Weights of a small image denoising model.
Model: arch unet, activation silu, widths [64, 128, 192].
Training: adamw at rate 0.002, 32700 steps, batches of 256.
Data: 101725 training examples, 82.3 epochs.
Rows from block 2, named by matrix and row number. Rows with one number belong to one channel. Each number is 200 + 40 x the weight over its row's rms, rounded and kept within 0 to 999. All counts start at 0.
# convs0: first 3x3 conv (model.mid.0.convs.0.weight, 192x192x3x3), inputs 0-7, a 3x3 kernel for each
# convs1: second 3x3 conv (model.mid.0.convs.1.weight, 192x192x3x3, transposed), outputs 0-7, a 3x3 kernel for each
convs0.107,182,211,262,162,221,274,216,228,243,64,135,42,129,197,70,69,122,9,210,224,190,141,156,209,165,216,219,218,255,275,228,231,199,218,194,187,211,222,237,207,178,138,211,139,129,222,229,167,218,204,139,234,190,147,210,167,174,244,202,126,251,216,180,150,171,237,167,120,162,244,153,167
convs1.107,150,174,167,96,129,190,181,256,285,163,122,102,151,98,147,144,139,189,246,249,195,232,247,201,189,231,171,120,163,185,146,160,165,153,183,181,178,184,167,202,203,190,213,223,231,318,239,186,328,183,109,245,143,90,68,189,187,78,180,193,179,185,204,167,170,118,161,190,158,185,206,203
convs0.108,169,185,190,199,191,202,208,226,236,233,189,163,216,160,141,187,256,145,195,210,199,188,230,174,233,218,199,167,192,178,202,202,196,214,200,219,198,198,200,173,173,186,221,215,237,183,190,190,192,189,157,176,181,182,204,228,233,208,233,193,186,149,209,183,181,181,208,153,143,188,205,239
convs1.108,168,133,174,198,190,206,202,182,187,281,263,256,176,144,207,195,188,211,266,252,259,206,157,170,239,219,216,208,187,203,198,152,228,196,196,237,217,187,286,240,194,295,233,218,249,235,195,187,194,228,251,201,212,240,234,191,187,202,183,217,203,194,189,174,151,180,166,230,224,158,178,185
convs0.109,186,212,198,231,230,193,225,225,185,193,212,192,189,200,192,157,193,189,261,220,231,216,177,207,215,191,231,193,236,229,223,272,270,226,271,250,158,131,182,120,107,145,142,97,113,285,188,222,227,152,199,252,202,221,199,205,137,203,211,153,200,227,148,154,203,160,170,212,176,187,215,201
convs1.109,193,193,188,193,211,197,195,210,198,189,246,205,233,255,191,213,237,210,173,167,203,149,131,196,162,155,200,165,171,186,190,201,216,213,244,234,241,240,205,253,217,167,233,225,171,263,201,151,296,224,179,257,228,180,166,199,228,132,167,206,150,194,221,211,223,242,184,195,199,193,180,189
convs0.110,188,191,240,147,205,309,158,191,260,189,227,184,141,213,232,178,187,192,206,223,191,159,137,185,177,194,207,137,191,331,62,213,441,110,163,249,161,251,304,168,233,170,144,221,219,243,183,222,276,162,193,263,165,196,164,206,229,192,225,241,160,182,162,181,205,263,185,227,284,190,219,243
convs1.110,152,201,252,81,118,136,174,205,173,183,239,179,173,195,169,189,179,187,206,165,186,252,207,185,228,217,191,251,212,234,308,216,210,267,238,271,242,251,266,205,165,156,182,185,168,264,221,259,284,316,274,258,229,171,198,168,170,225,227,172,199,168,188,181,203,209,135,129,207,151,171,217
convs0.111,182,188,164,184,162,169,151,153,154,228,210,221,225,215,186,200,232,248,197,189,190,213,162,166,242,146,179,177,138,144,109,156,210,117,194,183,208,219,223,183,210,253,166,202,282,232,214,213,187,240,255,191,234,239,202,184,216,183,159,256,224,203,289,111,113,91,105,94,102,141,114,124
convs1.111,218,199,170,222,230,225,199,218,215,211,181,186,178,157,238,270,271,262,247,212,210,282,270,198,257,244,208,180,208,191,182,210,168,163,190,160,120,185,206,103,163,235,151,169,234,185,217,179,201,212,146,191,179,145,161,230,214,149,162,228,178,241,216,254,277,277,228,236,271,135,149,200
convs0.112,208,164,164,183,150,163,208,171,122,191,122,155,114,89,188,23,97,127,203,166,177,180,120,145,166,192,168,212,210,220,192,201,200,205,235,236,201,207,276,208,192,239,252,205,259,171,192,201,160,209,228,169,196,165,183,230,211,175,195,214,207,220,233,221,222,244,205,204,238,219,208,192
convs1.112,239,217,220,205,196,171,218,259,227,198,195,80,202,148,140,63,75,165,211,228,230,180,225,204,199,247,234,204,157,225,203,202,242,222,222,184,137,154,191,185,166,205,236,215,252,209,198,236,199,181,201,260,228,209,208,132,173,204,162,226,270,183,196,264,240,279,245,198,246,230,188,270
convs0.113,194,187,213,144,40,158,171,175,197,215,215,205,206,174,241,182,219,200,243,198,200,228,195,209,181,114,186,168,139,182,164,211,213,211,349,152,197,178,184,244,282,265,216,183,176,221,207,178,192,194,217,168,167,260,180,189,192,174,192,185,172,260,147,218,219,221,183,260,256,184,218,172
convs1.113,211,132,122,129,0,80,176,69,142,125,207,214,240,217,187,205,197,181,227,177,172,227,200,249,185,203,233,205,272,226,220,148,203,204,203,254,192,133,155,181,230,262,211,255,229,229,121,172,191,199,233,185,225,291,208,216,164,268,143,171,197,168,217,174,209,159,195,224,176,195,214,207
convs0.114,182,186,195,217,186,165,194,186,186,166,222,169,205,233,175,242,178,186,229,218,196,252,214,191,199,249,152,172,239,202,191,233,198,186,197,196,238,182,184,179,199,218,146,173,188,180,188,175,243,183,168,221,227,236,226,233,229,207,227,228,205,205,222,133,173,120,191,228,188,211,177,170
convs1.114,174,171,208,201,189,227,183,147,227,228,167,193,210,212,163,191,173,141,239,189,175,178,167,128,87,143,146,217,121,157,247,176,180,177,150,163,193,227,248,203,233,256,191,214,215,187,181,212,186,212,221,149,215,163,227,152,240,229,187,220,179,119,211,165,106,181,279,187,225,259,183,224
convs0.115,238,199,205,229,190,200,190,192,203,156,192,187,173,199,191,206,233,242,180,159,205,220,208,204,232,216,249,193,183,163,198,202,171,191,207,210,161,203,211,182,187,197,169,176,192,190,200,197,179,192,201,186,209,208,167,160,171,187,187,186,196,177,184,181,172,217,169,165,215,195,139,199
convs1.115,184,187,206,224,225,209,227,201,189,285,232,320,206,178,250,254,203,213,323,214,301,287,185,279,287,222,238,339,223,280,323,199,276,281,194,233,201,196,185,200,228,198,193,207,190,266,240,272,203,160,209,255,214,209,212,199,191,252,243,213,195,214,191,169,188,212,142,171,208,148,170,221
convs0.116,193,199,215,206,216,227,214,219,223,198,212,225,161,211,229,203,199,224,171,186,248,233,148,192,227,171,210,234,173,140,296,154,95,214,163,177,213,195,178,186,205,194,179,211,181,159,220,228,159,197,260,200,227,246,243,171,108,270,93,104,208,137,134,197,168,181,247,179,156,237,165,183
convs1.116,205,209,202,226,233,223,188,189,212,224,212,232,227,236,237,201,150,195,162,178,221,147,118,215,235,202,198,193,181,213,190,183,250,221,221,270,212,189,179,202,239,205,195,187,181,167,202,216,149,180,216,169,161,199,172,226,151,60,200,126,106,212,140,176,195,218,262,263,239,201,202,178
convs0.117,192,199,245,219,221,276,214,203,225,220,164,232,183,168,244,277,250,211,220,184,188,120,166,220,100,60,131,210,218,176,240,226,175,209,197,184,199,193,212,280,272,241,218,239,270,206,198,217,169,174,234,184,194,238,208,262,223,202,247,226,212,234,198,192,187,162,192,210,183,189,208,227
convs1.117,171,202,242,156,156,204,163,181,178,112,234,232,116,170,209,177,176,212,211,217,192,240,242,215,202,223,186,211,163,155,209,153,192,255,178,194,200,217,171,139,258,296,131,147,193,216,182,234,224,181,206,184,207,269,185,224,297,183,193,254,196,248,269,187,187,216,177,132,183,212,189,209
convs0.118,210,215,186,207,192,180,216,175,161,222,213,289,225,258,297,139,212,184,240,272,261,162,120,168,134,153,246,206,233,231,174,211,232,165,192,193,204,198,194,204,249,175,165,194,150,146,168,292,161,184,295,133,129,235,185,169,185,167,191,232,177,182,180,140,172,214,104,173,298,88,113,249
convs1.118,252,193,171,223,197,210,208,223,220,211,151,165,173,192,203,193,119,110,238,157,192,183,180,221,258,233,244,180,177,226,146,168,197,181,184,216,213,168,220,185,200,280,186,141,183,271,251,218,172,215,252,132,169,175,206,226,220,216,226,208,225,229,236,152,288,249,134,243,219,106,173,173
convs0.119,217,189,170,208,106,150,226,173,160,183,201,153,243,273,138,248,283,181,225,216,215,147,177,268,195,188,249,203,254,257,190,199,261,191,214,210,197,248,206,172,116,210,195,168,219,228,226,165,136,275,218,202,179,288,212,198,231,213,197,277,196,210,151,210,179,171,173,187,178,197,186,260
convs1.119,189,204,223,254,228,232,209,238,211,215,228,268,233,192,239,280,236,252,157,198,177,201,254,191,191,235,196,249,192,202,181,161,215,218,182,242,197,251,233,194,160,219,198,204,260,254,212,169,144,251,137,172,208,229,220,180,171,245,158,203,221,192,187,181,140,184,233,159,179,239,229,195
convs0.120,197,211,226,165,146,193,178,193,185,178,208,171,196,182,149,161,158,139,126,143,140,120,145,96,110,121,121,211,204,146,217,198,160,159,177,151,197,110,196,152,125,196,176,121,206,225,186,251,151,73,175,213,148,176,204,198,189,206,187,193,194,203,191,234,250,250,213,213,231,186,205,210
convs1.120,202,184,213,214,205,203,197,187,160,214,194,163,200,235,218,189,190,173,151,191,172,197,272,227,166,221,156,138,172,130,160,202,197,124,178,155,193,220,240,182,290,268,147,226,199,322,266,208,271,203,141,280,167,154,208,213,149,271,261,196,236,228,200,210,172,165,149,170,159,178,178,152
convs0.121,164,161,193,148,156,179,165,195,191,193,209,172,191,183,144,196,185,181,232,198,188,179,154,182,194,162,214,222,168,160,235,162,117,219,201,207,164,177,188,147,167,216,192,179,224,159,197,201,186,207,243,154,187,222,226,234,217,229,218,170,200,206,183,234,186,228,279,190,164,251,173,188
convs1.121,203,192,181,167,188,207,179,191,204,185,195,220,246,208,229,226,178,206,174,184,179,214,233,232,161,190,229,204,194,185,190,210,176,169,196,138,220,200,213,196,200,255,233,228,271,177,276,248,132,240,240,175,255,263,224,208,200,235,268,231,233,266,223,203,203,220,222,205,201,241,218,207
convs0.122,190,211,211,221,214,174,220,215,141,170,217,173,171,198,167,197,219,201,180,196,178,136,186,206,166,237,279,231,173,179,281,146,77,216,169,218,146,161,243,92,206,280,142,198,256,167,174,210,131,189,308,167,181,218,177,174,248,175,133,205,187,174,248,179,197,194,166,184,200,161,205,191
convs1.122,218,170,189,210,186,272,187,198,220,181,181,183,261,226,205,234,216,223,174,202,175,222,234,179,190,215,190,191,200,232,224,222,211,197,195,256,239,203,250,268,196,212,262,160,172,243,217,194,244,284,316,207,205,246,226,229,191,235,225,220,229,240,223,194,200,195,197,208,242,208,217,200
convs0.123,141,128,144,176,193,185,190,187,151,190,202,199,208,215,212,219,238,213,216,167,184,244,208,192,198,241,248,154,149,177,150,137,164,116,119,145,207,212,242,212,199,215,198,212,236,211,225,223,216,233,225,188,204,175,193,209,188,195,223,197,226,190,176,185,254,263,216,265,280,221,254,281
convs1.123,148,127,207,157,172,214,186,204,220,279,251,254,268,232,212,232,204,207,246,180,282,219,167,217,171,197,226,205,148,206,181,129,197,151,138,173,187,185,152,168,182,151,197,208,176,210,175,145,229,193,162,222,178,118,282,265,201,257,259,199,216,269,227,245,234,244,258,247,250,199,195,182
convs0.124,229,188,216,236,175,242,254,252,259,186,220,168,193,207,147,206,240,203,197,158,204,220,157,215,228,210,209,220,209,191,220,180,215,243,172,264,208,208,220,237,127,200,255,165,186,177,180,151,175,216,152,171,204,179,184,201,210,208,219,210,214,228,246,200,144,140,218,110,169,172,124,168
convs1.124,167,88,176,164,146,189,203,236,200,180,157,160,193,147,180,231,182,160,181,199,202,179,173,195,131,120,149,242,194,235,219,176,224,152,158,156,162,173,202,207,226,240,196,176,195,174,161,222,169,151,247,166,185,244,158,218,237,126,202,265,178,200,243,202,138,202,159,125,222,183,108,231
convs0.125,200,230,221,163,234,212,182,218,226,181,158,154,240,206,237,176,140,235,251,205,175,245,168,179,306,172,220,180,174,168,128,133,98,184,198,170,190,205,246,157,221,184,208,243,211,196,169,196,222,118,170,205,179,175,156,224,250,157,177,192,124,156,205,176,176,183,172,130,84,183,217,207
convs1.125,185,170,200,239,231,281,210,172,207,165,169,184,145,170,162,210,216,253,171,169,224,178,165,270,214,197,279,268,228,180,130,189,160,191,222,231,222,204,199,167,211,158,195,199,182,171,174,179,240,215,168,197,231,236,221,146,249,50,163,289,156,193,230,221,237,198,219,195,166,191,233,232
convs0.126,229,238,255,203,177,249,201,151,215,169,190,232,186,245,168,192,218,166,152,187,218,177,183,181,167,177,125,140,154,150,135,153,135,212,191,187,284,255,228,231,270,225,193,258,164,168,139,112,165,129,98,145,125,122,239,166,185,236,176,168,259,188,185,253,231,192,177,203,208,243,247,264
convs1.126,175,200,217,195,223,243,185,191,169,180,165,129,211,188,191,184,182,155,162,187,175,183,182,198,171,165,169,208,210,253,237,241,272,209,225,230,267,253,186,266,210,202,236,163,151,244,250,176,210,206,141,176,204,200,224,169,176,266,196,209,306,251,255,203,196,199,147,166,196,169,170,163
convs0.127,200,208,210,201,211,186,248,235,198,178,154,115,154,199,200,170,221,209,277,296,185,278,338,270,241,301,263,259,244,203,239,240,220,194,196,201,210,240,208,233,238,161,220,200,146,217,199,226,178,169,202,186,204,188,197,222,151,211,213,164,214,204,175,192,184,228,244,201,236,221,176,179
convs1.127,140,144,201,175,182,243,203,178,193,199,185,178,152,110,170,190,209,220,218,173,165,197,175,149,161,148,166,210,146,209,188,144,208,203,147,175,190,239,225,124,164,173,153,160,205,143,186,254,162,174,231,177,143,217,142,160,180,150,168,208,189,189,210,216,177,208,240,174,209,226,143,193
convs0.128,202,185,200,263,218,237,221,187,222,279,141,137,214,147,274,294,215,150,222,207,182,208,203,204,225,227,169,219,205,188,199,188,159,173,189,200,190,178,235,220,151,223,240,196,283,202,111,173,217,163,161,191,194,228,173,219,130,199,208,171,203,182,190,247,185,234,236,175,281,193,231,301
convs1.128,198,227,207,182,160,113,221,225,173,116,187,325,296,206,183,259,190,264,163,224,182,217,241,166,248,275,209,181,258,273,190,190,199,206,216,229,248,191,204,233,235,216,199,240,195,214,207,154,234,222,214,257,123,207,218,185,209,247,176,141,228,254,221,140,219,268,223,191,174,171,208,245
convs0.129,215,222,209,216,233,214,221,237,196,248,215,191,230,215,215,186,194,210,166,250,230,100,153,248,98,41,146,168,187,208,192,207,209,217,229,227,54,57,95,119,124,73,78,72,80,176,183,218,185,181,194,216,217,232,197,217,157,218,220,166,224,224,156,205,200,213,186,227,217,190,238,227
convs1.129,206,196,190,185,190,175,200,199,199,197,216,189,210,225,153,188,171,158,211,217,233,188,194,232,146,193,182,155,169,196,172,194,212,138,187,187,192,190,184,250,231,186,277,277,241,269,172,176,271,140,157,216,168,205,134,166,210,138,149,214,178,188,207,178,193,200,180,205,219,206,211,212
convs0.130,156,169,183,157,194,201,159,144,155,159,144,181,194,200,209,262,163,134,133,128,181,187,182,207,229,212,172,148,184,166,179,251,197,209,251,181,217,211,212,242,279,242,258,252,269,146,161,176,148,220,120,147,131,99,176,150,135,193,169,167,179,136,165,177,217,157,146,162,157,144,162,201
convs1.130,213,208,224,198,180,191,236,217,225,262,225,204,256,259,225,277,272,215,253,226,210,203,200,170,167,176,181,212,199,215,216,197,220,214,218,230,148,165,105,188,188,135,156,158,185,211,168,127,163,187,211,237,209,187,198,148,122,201,175,110,197,195,125,217,258,197,259,296,249,231,236,198
convs0.131,164,168,202,218,196,226,227,208,237,209,254,233,164,258,170,221,297,247,214,187,207,185,206,239,158,114,197,210,202,182,217,253,209,189,226,182,242,249,233,245,222,218,209,209,209,225,222,212,181,251,216,205,243,253,198,190,192,183,171,225,198,184,157,181,194,172,205,242,167,210,173,212
convs1.131,196,224,222,206,171,159,248,157,193,250,203,222,197,157,179,221,139,187,224,180,188,220,196,179,143,232,241,164,142,186,173,175,203,203,127,140,173,206,231,223,235,227,222,268,264,165,200,250,158,195,245,194,193,240,182,212,224,254,253,210,135,222,228,248,262,295,218,247,291,258,222,288
convs0.132,185,206,182,180,161,154,207,174,169,185,181,190,217,151,158,242,212,158,181,245,244,144,171,160,200,231,185,182,113,193,208,190,214,265,321,241,254,197,227,211,180,216,188,174,190,222,223,219,211,232,180,216,212,164,181,133,199,211,239,216,248,324,265,172,151,155,207,214,224,254,286,271
convs1.132,234,262,237,182,201,220,206,218,240,248,224,159,209,180,155,191,184,176,226,268,200,204,184,165,259,212,150,210,173,198,217,182,238,257,233,226,212,266,225,221,238,235,166,202,184,201,161,166,224,168,167,242,223,208,201,116,176,184,121,185,175,136,156,191,203,180,173,174,204,223,217,224
convs0.133,213,296,199,213,289,216,261,242,245,182,201,164,208,192,203,186,194,186,267,332,252,247,281,187,244,260,203,182,192,239,211,191,203,225,205,187,198,169,176,221,242,212,202,178,192,233,230,230,208,185,207,211,192,184,191,121,325,192,197,223,188,292,148,169,263,187,194,263,217,156,167,179
convs1.133,156,198,149,164,241,219,184,217,194,214,232,268,190,182,194,220,212,198,196,253,187,217,283,202,229,258,170,205,240,169,179,210,183,154,201,197,220,234,264,198,180,215,219,199,242,178,147,182,215,197,162,216,235,199,250,201,240,212,229,248,172,234,185,227,267,208,156,153,147,219,223,196
convs0.134,194,204,185,236,226,223,208,198,226,183,180,116,163,171,173,114,192,211,168,198,231,191,229,259,263,244,221,198,232,256,215,223,236,218,191,195,182,156,161,237,207,204,191,153,149,222,204,177,204,209,216,232,219,247,215,204,182,214,200,146,235,210,161,180,164,158,171,167,186,182,193,185
convs1.134,177,173,165,132,150,179,145,172,202,164,144,167,151,142,144,211,220,179,295,197,202,275,202,215,166,210,210,204,194,218,200,140,134,171,132,143,137,163,161,149,196,183,181,162,178,214,195,230,202,178,181,238,204,210,220,218,191,224,204,179,209,222,171,187,212,232,182,188,202,221,200,239
convs0.135,170,182,207,175,193,228,239,247,257,216,219,207,196,150,148,196,205,172,162,219,199,188,237,190,157,175,163,207,194,209,187,127,175,207,194,223,231,215,207,218,237,226,212,224,224,230,188,205,234,198,203,220,196,198,274,264,154,245,228,187,196,175,165,214,185,223,195,153,190,211,173,204
convs1.135,119,124,207,130,127,210,221,198,157,320,291,228,260,191,215,200,227,238,216,204,229,157,153,194,197,222,220,133,161,182,169,157,193,112,128,157,246,282,250,222,216,145,196,181,185,246,186,226,211,171,216,212,248,206,133,313,265,164,206,166,156,215,210,242,228,180,201,176,170,202,212,206
convs0.136,208,231,182,207,276,226,181,216,188,185,193,163,215,220,202,205,177,153,213,230,232,180,177,210,215,185,182,145,186,168,167,264,195,180,233,162,277,193,293,126,37,196,242,127,210,254,248,291,228,209,262,270,240,293,225,186,195,182,167,154,216,165,179,180,194,127,199,231,138,235,252,178
convs1.136,251,243,193,243,181,142,220,135,143,194,242,214,148,193,164,157,199,209,176,232,247,239,250,242,227,212,181,111,190,174,134,227,192,126,175,159,257,212,162,268,193,147,260,209,172,203,187,218,208,167,191,217,204,215,172,207,218,169,239,216,138,206,218,175,200,188,177,208,213,205,226,239
convs0.137,220,223,201,233,217,160,218,220,179,206,212,164,239,203,183,226,204,195,188,246,211,118,128,214,156,156,208,229,166,162,298,146,87,180,154,226,221,200,204,136,168,185,198,198,174,183,222,235,120,230,330,174,226,241,171,138,176,234,27,43,207,128,155,118,189,284,161,144,197,193,182,245
convs1.137,218,187,190,241,196,215,200,180,211,189,211,237,242,200,149,220,204,203,215,211,226,214,159,233,191,174,170,234,195,213,231,168,209,228,186,227,227,245,169,293,301,201,224,253,202,197,236,242,202,280,312,185,209,212,189,230,184,74,168,218,143,214,205,196,233,233,204,212,231,163,227,244
convs0.138,142,199,181,197,242,212,204,211,187,205,235,311,225,193,157,180,221,272,126,204,184,109,217,200,172,309,196,181,178,171,197,215,215,179,138,215,107,202,174,171,162,201,105,176,130,166,174,165,210,182,184,228,226,203,200,176,194,218,190,205,250,327,181,179,166,188,210,146,175,186,135,197
convs1.138,256,226,197,163,180,199,209,279,264,219,231,294,167,256,323,198,241,166,222,241,248,241,226,156,209,211,172,206,191,208,177,205,216,152,188,177,214,189,245,167,142,229,226,223,266,209,180,201,221,258,229,166,205,234,195,179,218,202,201,175,181,226,195,185,187,259,226,197,213,255,248,243
convs0.139,231,178,179,225,205,167,216,227,198,226,243,206,223,229,227,224,204,225,266,233,213,264,252,245,198,217,247,227,194,186,185,135,178,170,139,161,179,161,141,130,110,157,197,170,165,239,248,288,207,183,298,237,225,268,136,149,276,152,129,308,183,145,287,202,184,194,240,243,218,245,238,219
convs1.139,213,218,218,209,223,222,212,233,212,225,232,192,193,212,189,164,204,183,208,184,175,222,179,171,195,167,164,212,208,210,219,223,224,259,247,232,185,241,221,249,272,243,225,298,261,242,243,225,213,180,156,185,145,143,185,176,139,138,177,192,180,173,154,224,145,173,186,172,167,228,228,220
convs0.140,215,188,167,195,156,192,184,152,157,173,173,139,181,151,194,182,199,217,222,208,212,160,124,189,184,207,185,235,187,193,171,151,165,220,207,261,162,170,198,133,179,173,201,215,166,127,200,189,133,222,202,126,214,197,171,214,255,140,188,247,171,200,239,171,226,236,190,251,251,206,271,319
convs1.140,167,148,167,182,247,268,190,279,258,123,144,170,152,164,196,129,208,204,256,189,188,213,198,153,118,153,167,220,154,189,215,171,216,171,175,224,222,235,247,254,236,303,275,214,267,91,113,209,129,179,269,152,192,213,192,173,208,148,152,223,150,142,213,215,223,267,166,207,244,245,254,266
convs0.141,188,179,205,225,225,256,218,209,205,162,212,145,265,249,175,227,99,201,185,194,171,137,152,118,157,217,201,211,229,206,144,195,232,150,169,178,195,171,237,173,190,287,149,209,267,188,218,230,199,112,225,239,170,250,207,189,200,223,162,156,220,209,219,174,220,183,74,223,309,128,169,225
convs1.141,196,182,183,204,191,184,204,218,228,134,214,185,89,150,164,170,196,186,301,219,242,252,214,223,232,198,182,175,212,250,237,194,139,212,178,174,194,186,199,171,152,204,220,173,199,164,231,212,145,209,209,228,233,210,211,211,200,197,228,192,235,220,195,208,227,349,156,213,308,210,208,224
convs0.142,204,247,279,175,156,333,211,226,285,223,212,227,221,178,235,207,199,214,175,174,260,218,102,77,137,189,121,166,211,179,187,187,122,149,151,119,193,208,146,203,250,201,165,170,154,181,197,185,145,165,163,176,176,153,181,204,162,213,248,124,217,209,154,104,199,209,78,188,250,125,185,208
convs1.142,156,180,222,71,164,299,215,272,266,219,233,172,242,183,198,221,232,231,193,169,208,270,302,252,215,250,209,135,168,162,165,177,190,159,196,177,201,192,186,172,227,234,197,198,190,213,179,138,240,206,207,207,188,176,177,206,184,81,216,211,194,216,221,191,188,167,161,178,201,160,173,177
convs0.143,125,94,70,147,107,85,178,123,124,128,136,179,114,176,214,193,241,257,206,185,173,232,225,186,232,200,215,218,203,232,215,208,223,221,210,224,185,191,219,221,163,179,203,184,205,142,185,189,142,180,185,106,159,156,185,182,203,205,175,176,215,204,182,204,225,289,200,229,297,248,246,283
convs1.143,170,208,251,194,239,237,216,228,220,263,188,223,202,147,178,217,156,149,221,200,237,256,220,264,204,196,215,259,223,242,275,231,228,269,230,204,169,136,134,184,204,196,190,204,204,248,238,222,228,215,212,231,233,227,146,140,173,180,197,196,139,154,154,178,164,176,193,180,177,194,187,179
convs0.144,151,158,135,166,166,173,157,149,159,176,178,211,196,187,221,210,238,273,159,155,179,196,172,165,210,172,175,187,184,205,167,180,180,191,190,198,206,206,243,238,188,226,214,199,223,187,177,165,174,167,157,147,136,110,200,216,161,249,220,155,255,186,167,181,209,308,199,229,307,251,250,287
convs1.144,158,170,170,185,224,190,212,226,204,250,216,240,210,184,193,255,193,178,272,189,282,256,193,265,231,229,244,235,152,237,192,104,239,231,174,236,158,126,145,169,189,193,169,191,195,212,190,172,233,199,178,238,214,184,160,165,185,123,143,183,141,173,201,228,185,233,197,173,211,192,175,197
convs0.145,244,262,234,282,208,196,232,185,234,222,230,207,185,214,262,226,222,206,226,167,178,219,96,106,170,174,195,237,200,215,236,168,186,204,190,209,160,136,166,212,194,269,138,56,156,227,226,205,235,172,244,195,223,266,192,251,163,241,267,145,268,225,155,231,231,245,160,206,269,191,273,224
convs1.145,273,177,139,92,69,121,155,179,150,230,246,194,214,215,179,189,182,210,177,121,172,175,179,199,277,238,160,175,160,218,181,135,194,171,183,179,205,142,182,196,238,259,185,179,171,214,112,139,241,197,224,183,225,244,146,188,181,125,202,216,180,207,198,229,138,142,159,130,197,149,169,222
convs0.146,238,204,195,226,182,215,209,119,175,165,226,200,147,152,215,217,214,173,147,192,152,133,254,142,227,190,155,220,244,184,208,221,176,176,203,251,224,216,202,258,255,251,216,319,236,225,177,208,149,148,192,170,208,205,209,264,205,154,182,221,208,122,242,187,219,230,149,228,152,169,158,141
convs1.146,170,149,190,240,221,192,217,218,159,183,217,171,209,176,202,158,212,192,186,178,161,176,257,209,188,135,183,164,245,238,177,197,212,161,185,182,144,215,174,209,150,219,212,249,254,141,199,206,141,203,177,183,180,202,255,141,204,253,162,210,200,190,223,190,194,154,158,223,155,136,199,189
convs0.147,218,213,144,240,199,137,229,194,146,170,194,195,211,225,165,223,248,179,238,235,253,259,207,207,259,276,234,113,105,105,135,139,126,119,154,124,225,244,246,260,318,291,226,255,236,187,226,202,183,209,180,138,179,209,208,239,257,174,185,203,191,191,225,175,148,173,179,193,206,150,186,176
convs1.147,217,213,210,232,199,188,218,188,183,179,180,204,212,220,194,237,212,179,212,175,153,241,172,163,234,170,193,210,211,172,260,238,202,215,187,175,160,187,239,193,250,239,168,226,188,150,139,236,187,143,253,202,158,219,184,193,176,209,222,231,213,211,229,256,246,234,253,191,202,172,98,139
convs0.148,169,206,230,166,201,243,185,209,202,185,258,172,208,243,209,119,263,271,180,212,216,215,197,173,221,194,209,208,187,229,220,179,185,210,209,240,205,206,221,243,133,178,247,176,208,173,136,184,186,84,218,189,160,214,185,200,193,198,196,165,211,193,188,124,156,236,93,174,223,117,219,236
convs1.148,220,239,168,175,193,154,192,200,219,209,196,204,169,173,305,242,246,215,278,201,210,223,185,164,251,229,184,250,210,206,249,178,193,209,155,208,164,166,178,200,166,231,221,162,197,157,132,208,120,94,234,162,185,219,216,235,196,182,226,186,198,201,169,268,216,267,234,232,265,265,250,286
convs0.149,221,196,175,235,196,183,227,201,207,156,185,123,129,198,146,117,163,118,209,175,189,262,222,224,266,210,199,288,226,203,289,169,129,291,198,197,220,224,174,214,219,186,215,178,183,178,244,211,178,175,170,159,164,150,242,209,270,205,204,235,216,233,285,258,280,249,276,198,143,257,184,173
convs1.149,169,217,176,214,257,180,207,243,150,225,278,208,273,279,232,220,262,176,173,132,155,189,141,215,149,180,229,210,190,223,200,172,240,171,197,219,280,272,210,236,236,197,273,235,235,205,201,180,186,217,247,172,211,238,201,185,160,214,219,176,193,196,214,264,256,203,231,167,171,249,170,150
convs0.150,210,257,187,178,193,121,157,116,121,239,240,287,190,197,184,176,116,147,199,183,178,208,216,173,188,178,181,164,173,178,162,169,193,217,183,213,183,211,162,207,244,201,177,146,153,217,213,215,215,212,209,224,216,222,136,100,206,181,201,205,217,301,232,197,224,184,180,222,201,170,213,198
convs1.150,313,311,171,227,284,171,220,279,275,282,261,283,222,229,249,202,223,183,241,228,210,201,237,239,191,209,194,196,160,238,176,172,208,202,221,228,218,193,171,179,121,171,276,188,202,162,192,197,155,238,207,186,218,201,262,203,230,200,181,231,189,201,223,159,131,208,177,149,184,205,259,205
convs0.151,202,172,203,238,179,199,230,192,202,198,245,190,194,219,167,167,222,190,185,159,167,93,98,118,165,233,245,192,204,237,100,206,285,198,217,220,203,209,191,234,257,210,221,224,183,248,189,157,223,161,165,192,169,176,195,135,204,157,97,222,162,141,223,173,168,199,167,178,195,169,181,231
convs1.151,225,202,180,277,249,235,208,171,207,194,184,214,208,199,194,189,166,191,264,199,221,219,213,226,148,201,226,284,183,275,196,154,271,246,194,254,254,170,203,273,163,183,253,172,173,215,180,237,222,242,253,198,203,225,278,232,218,380,369,247,293,272,204,192,185,193,162,229,234,235,258,220
convs0.152,190,174,174,171,190,191,208,228,235,216,202,205,205,259,229,182,184,215,219,258,223,245,218,193,267,262,245,192,193,185,199,203,204,210,223,194,118,205,156,116,207,98,150,228,137,138,109,129,176,158,149,180,177,185,210,201,154,207,185,160,179,193,161,161,208,169,210,275,213,197,268,174
convs1.152,166,176,213,194,217,260,231,248,271,232,197,201,210,225,234,189,191,193,161,194,217,170,178,198,214,228,240,191,247,264,244,290,289,210,235,239,214,180,176,239,203,201,261,207,199,263,209,168,257,214,142,214,188,124,180,119,157,242,163,195,223,166,182,194,227,243,209,222,215,159,121,125
convs0.153,228,216,202,201,222,208,194,211,186,121,145,186,140,176,192,202,224,237,152,168,200,195,173,166,212,178,207,221,210,199,224,234,200,199,230,211,194,224,262,217,216,231,207,207,216,182,204,184,166,196,184,178,214,199,164,196,175,181,222,173,183,214,168,190,218,288,198,193,260,239,196,264
convs1.153,188,193,203,218,237,213,244,223,198,288,227,312,197,160,237,252,186,196,321,217,286,296,183,252,257,181,199,329,210,269,326,186,264,282,178,225,200,186,178,192,242,207,200,234,219,270,252,277,220,182,229,264,223,228,196,193,191,240,247,202,191,219,186,189,209,216,175,195,212,176,184,217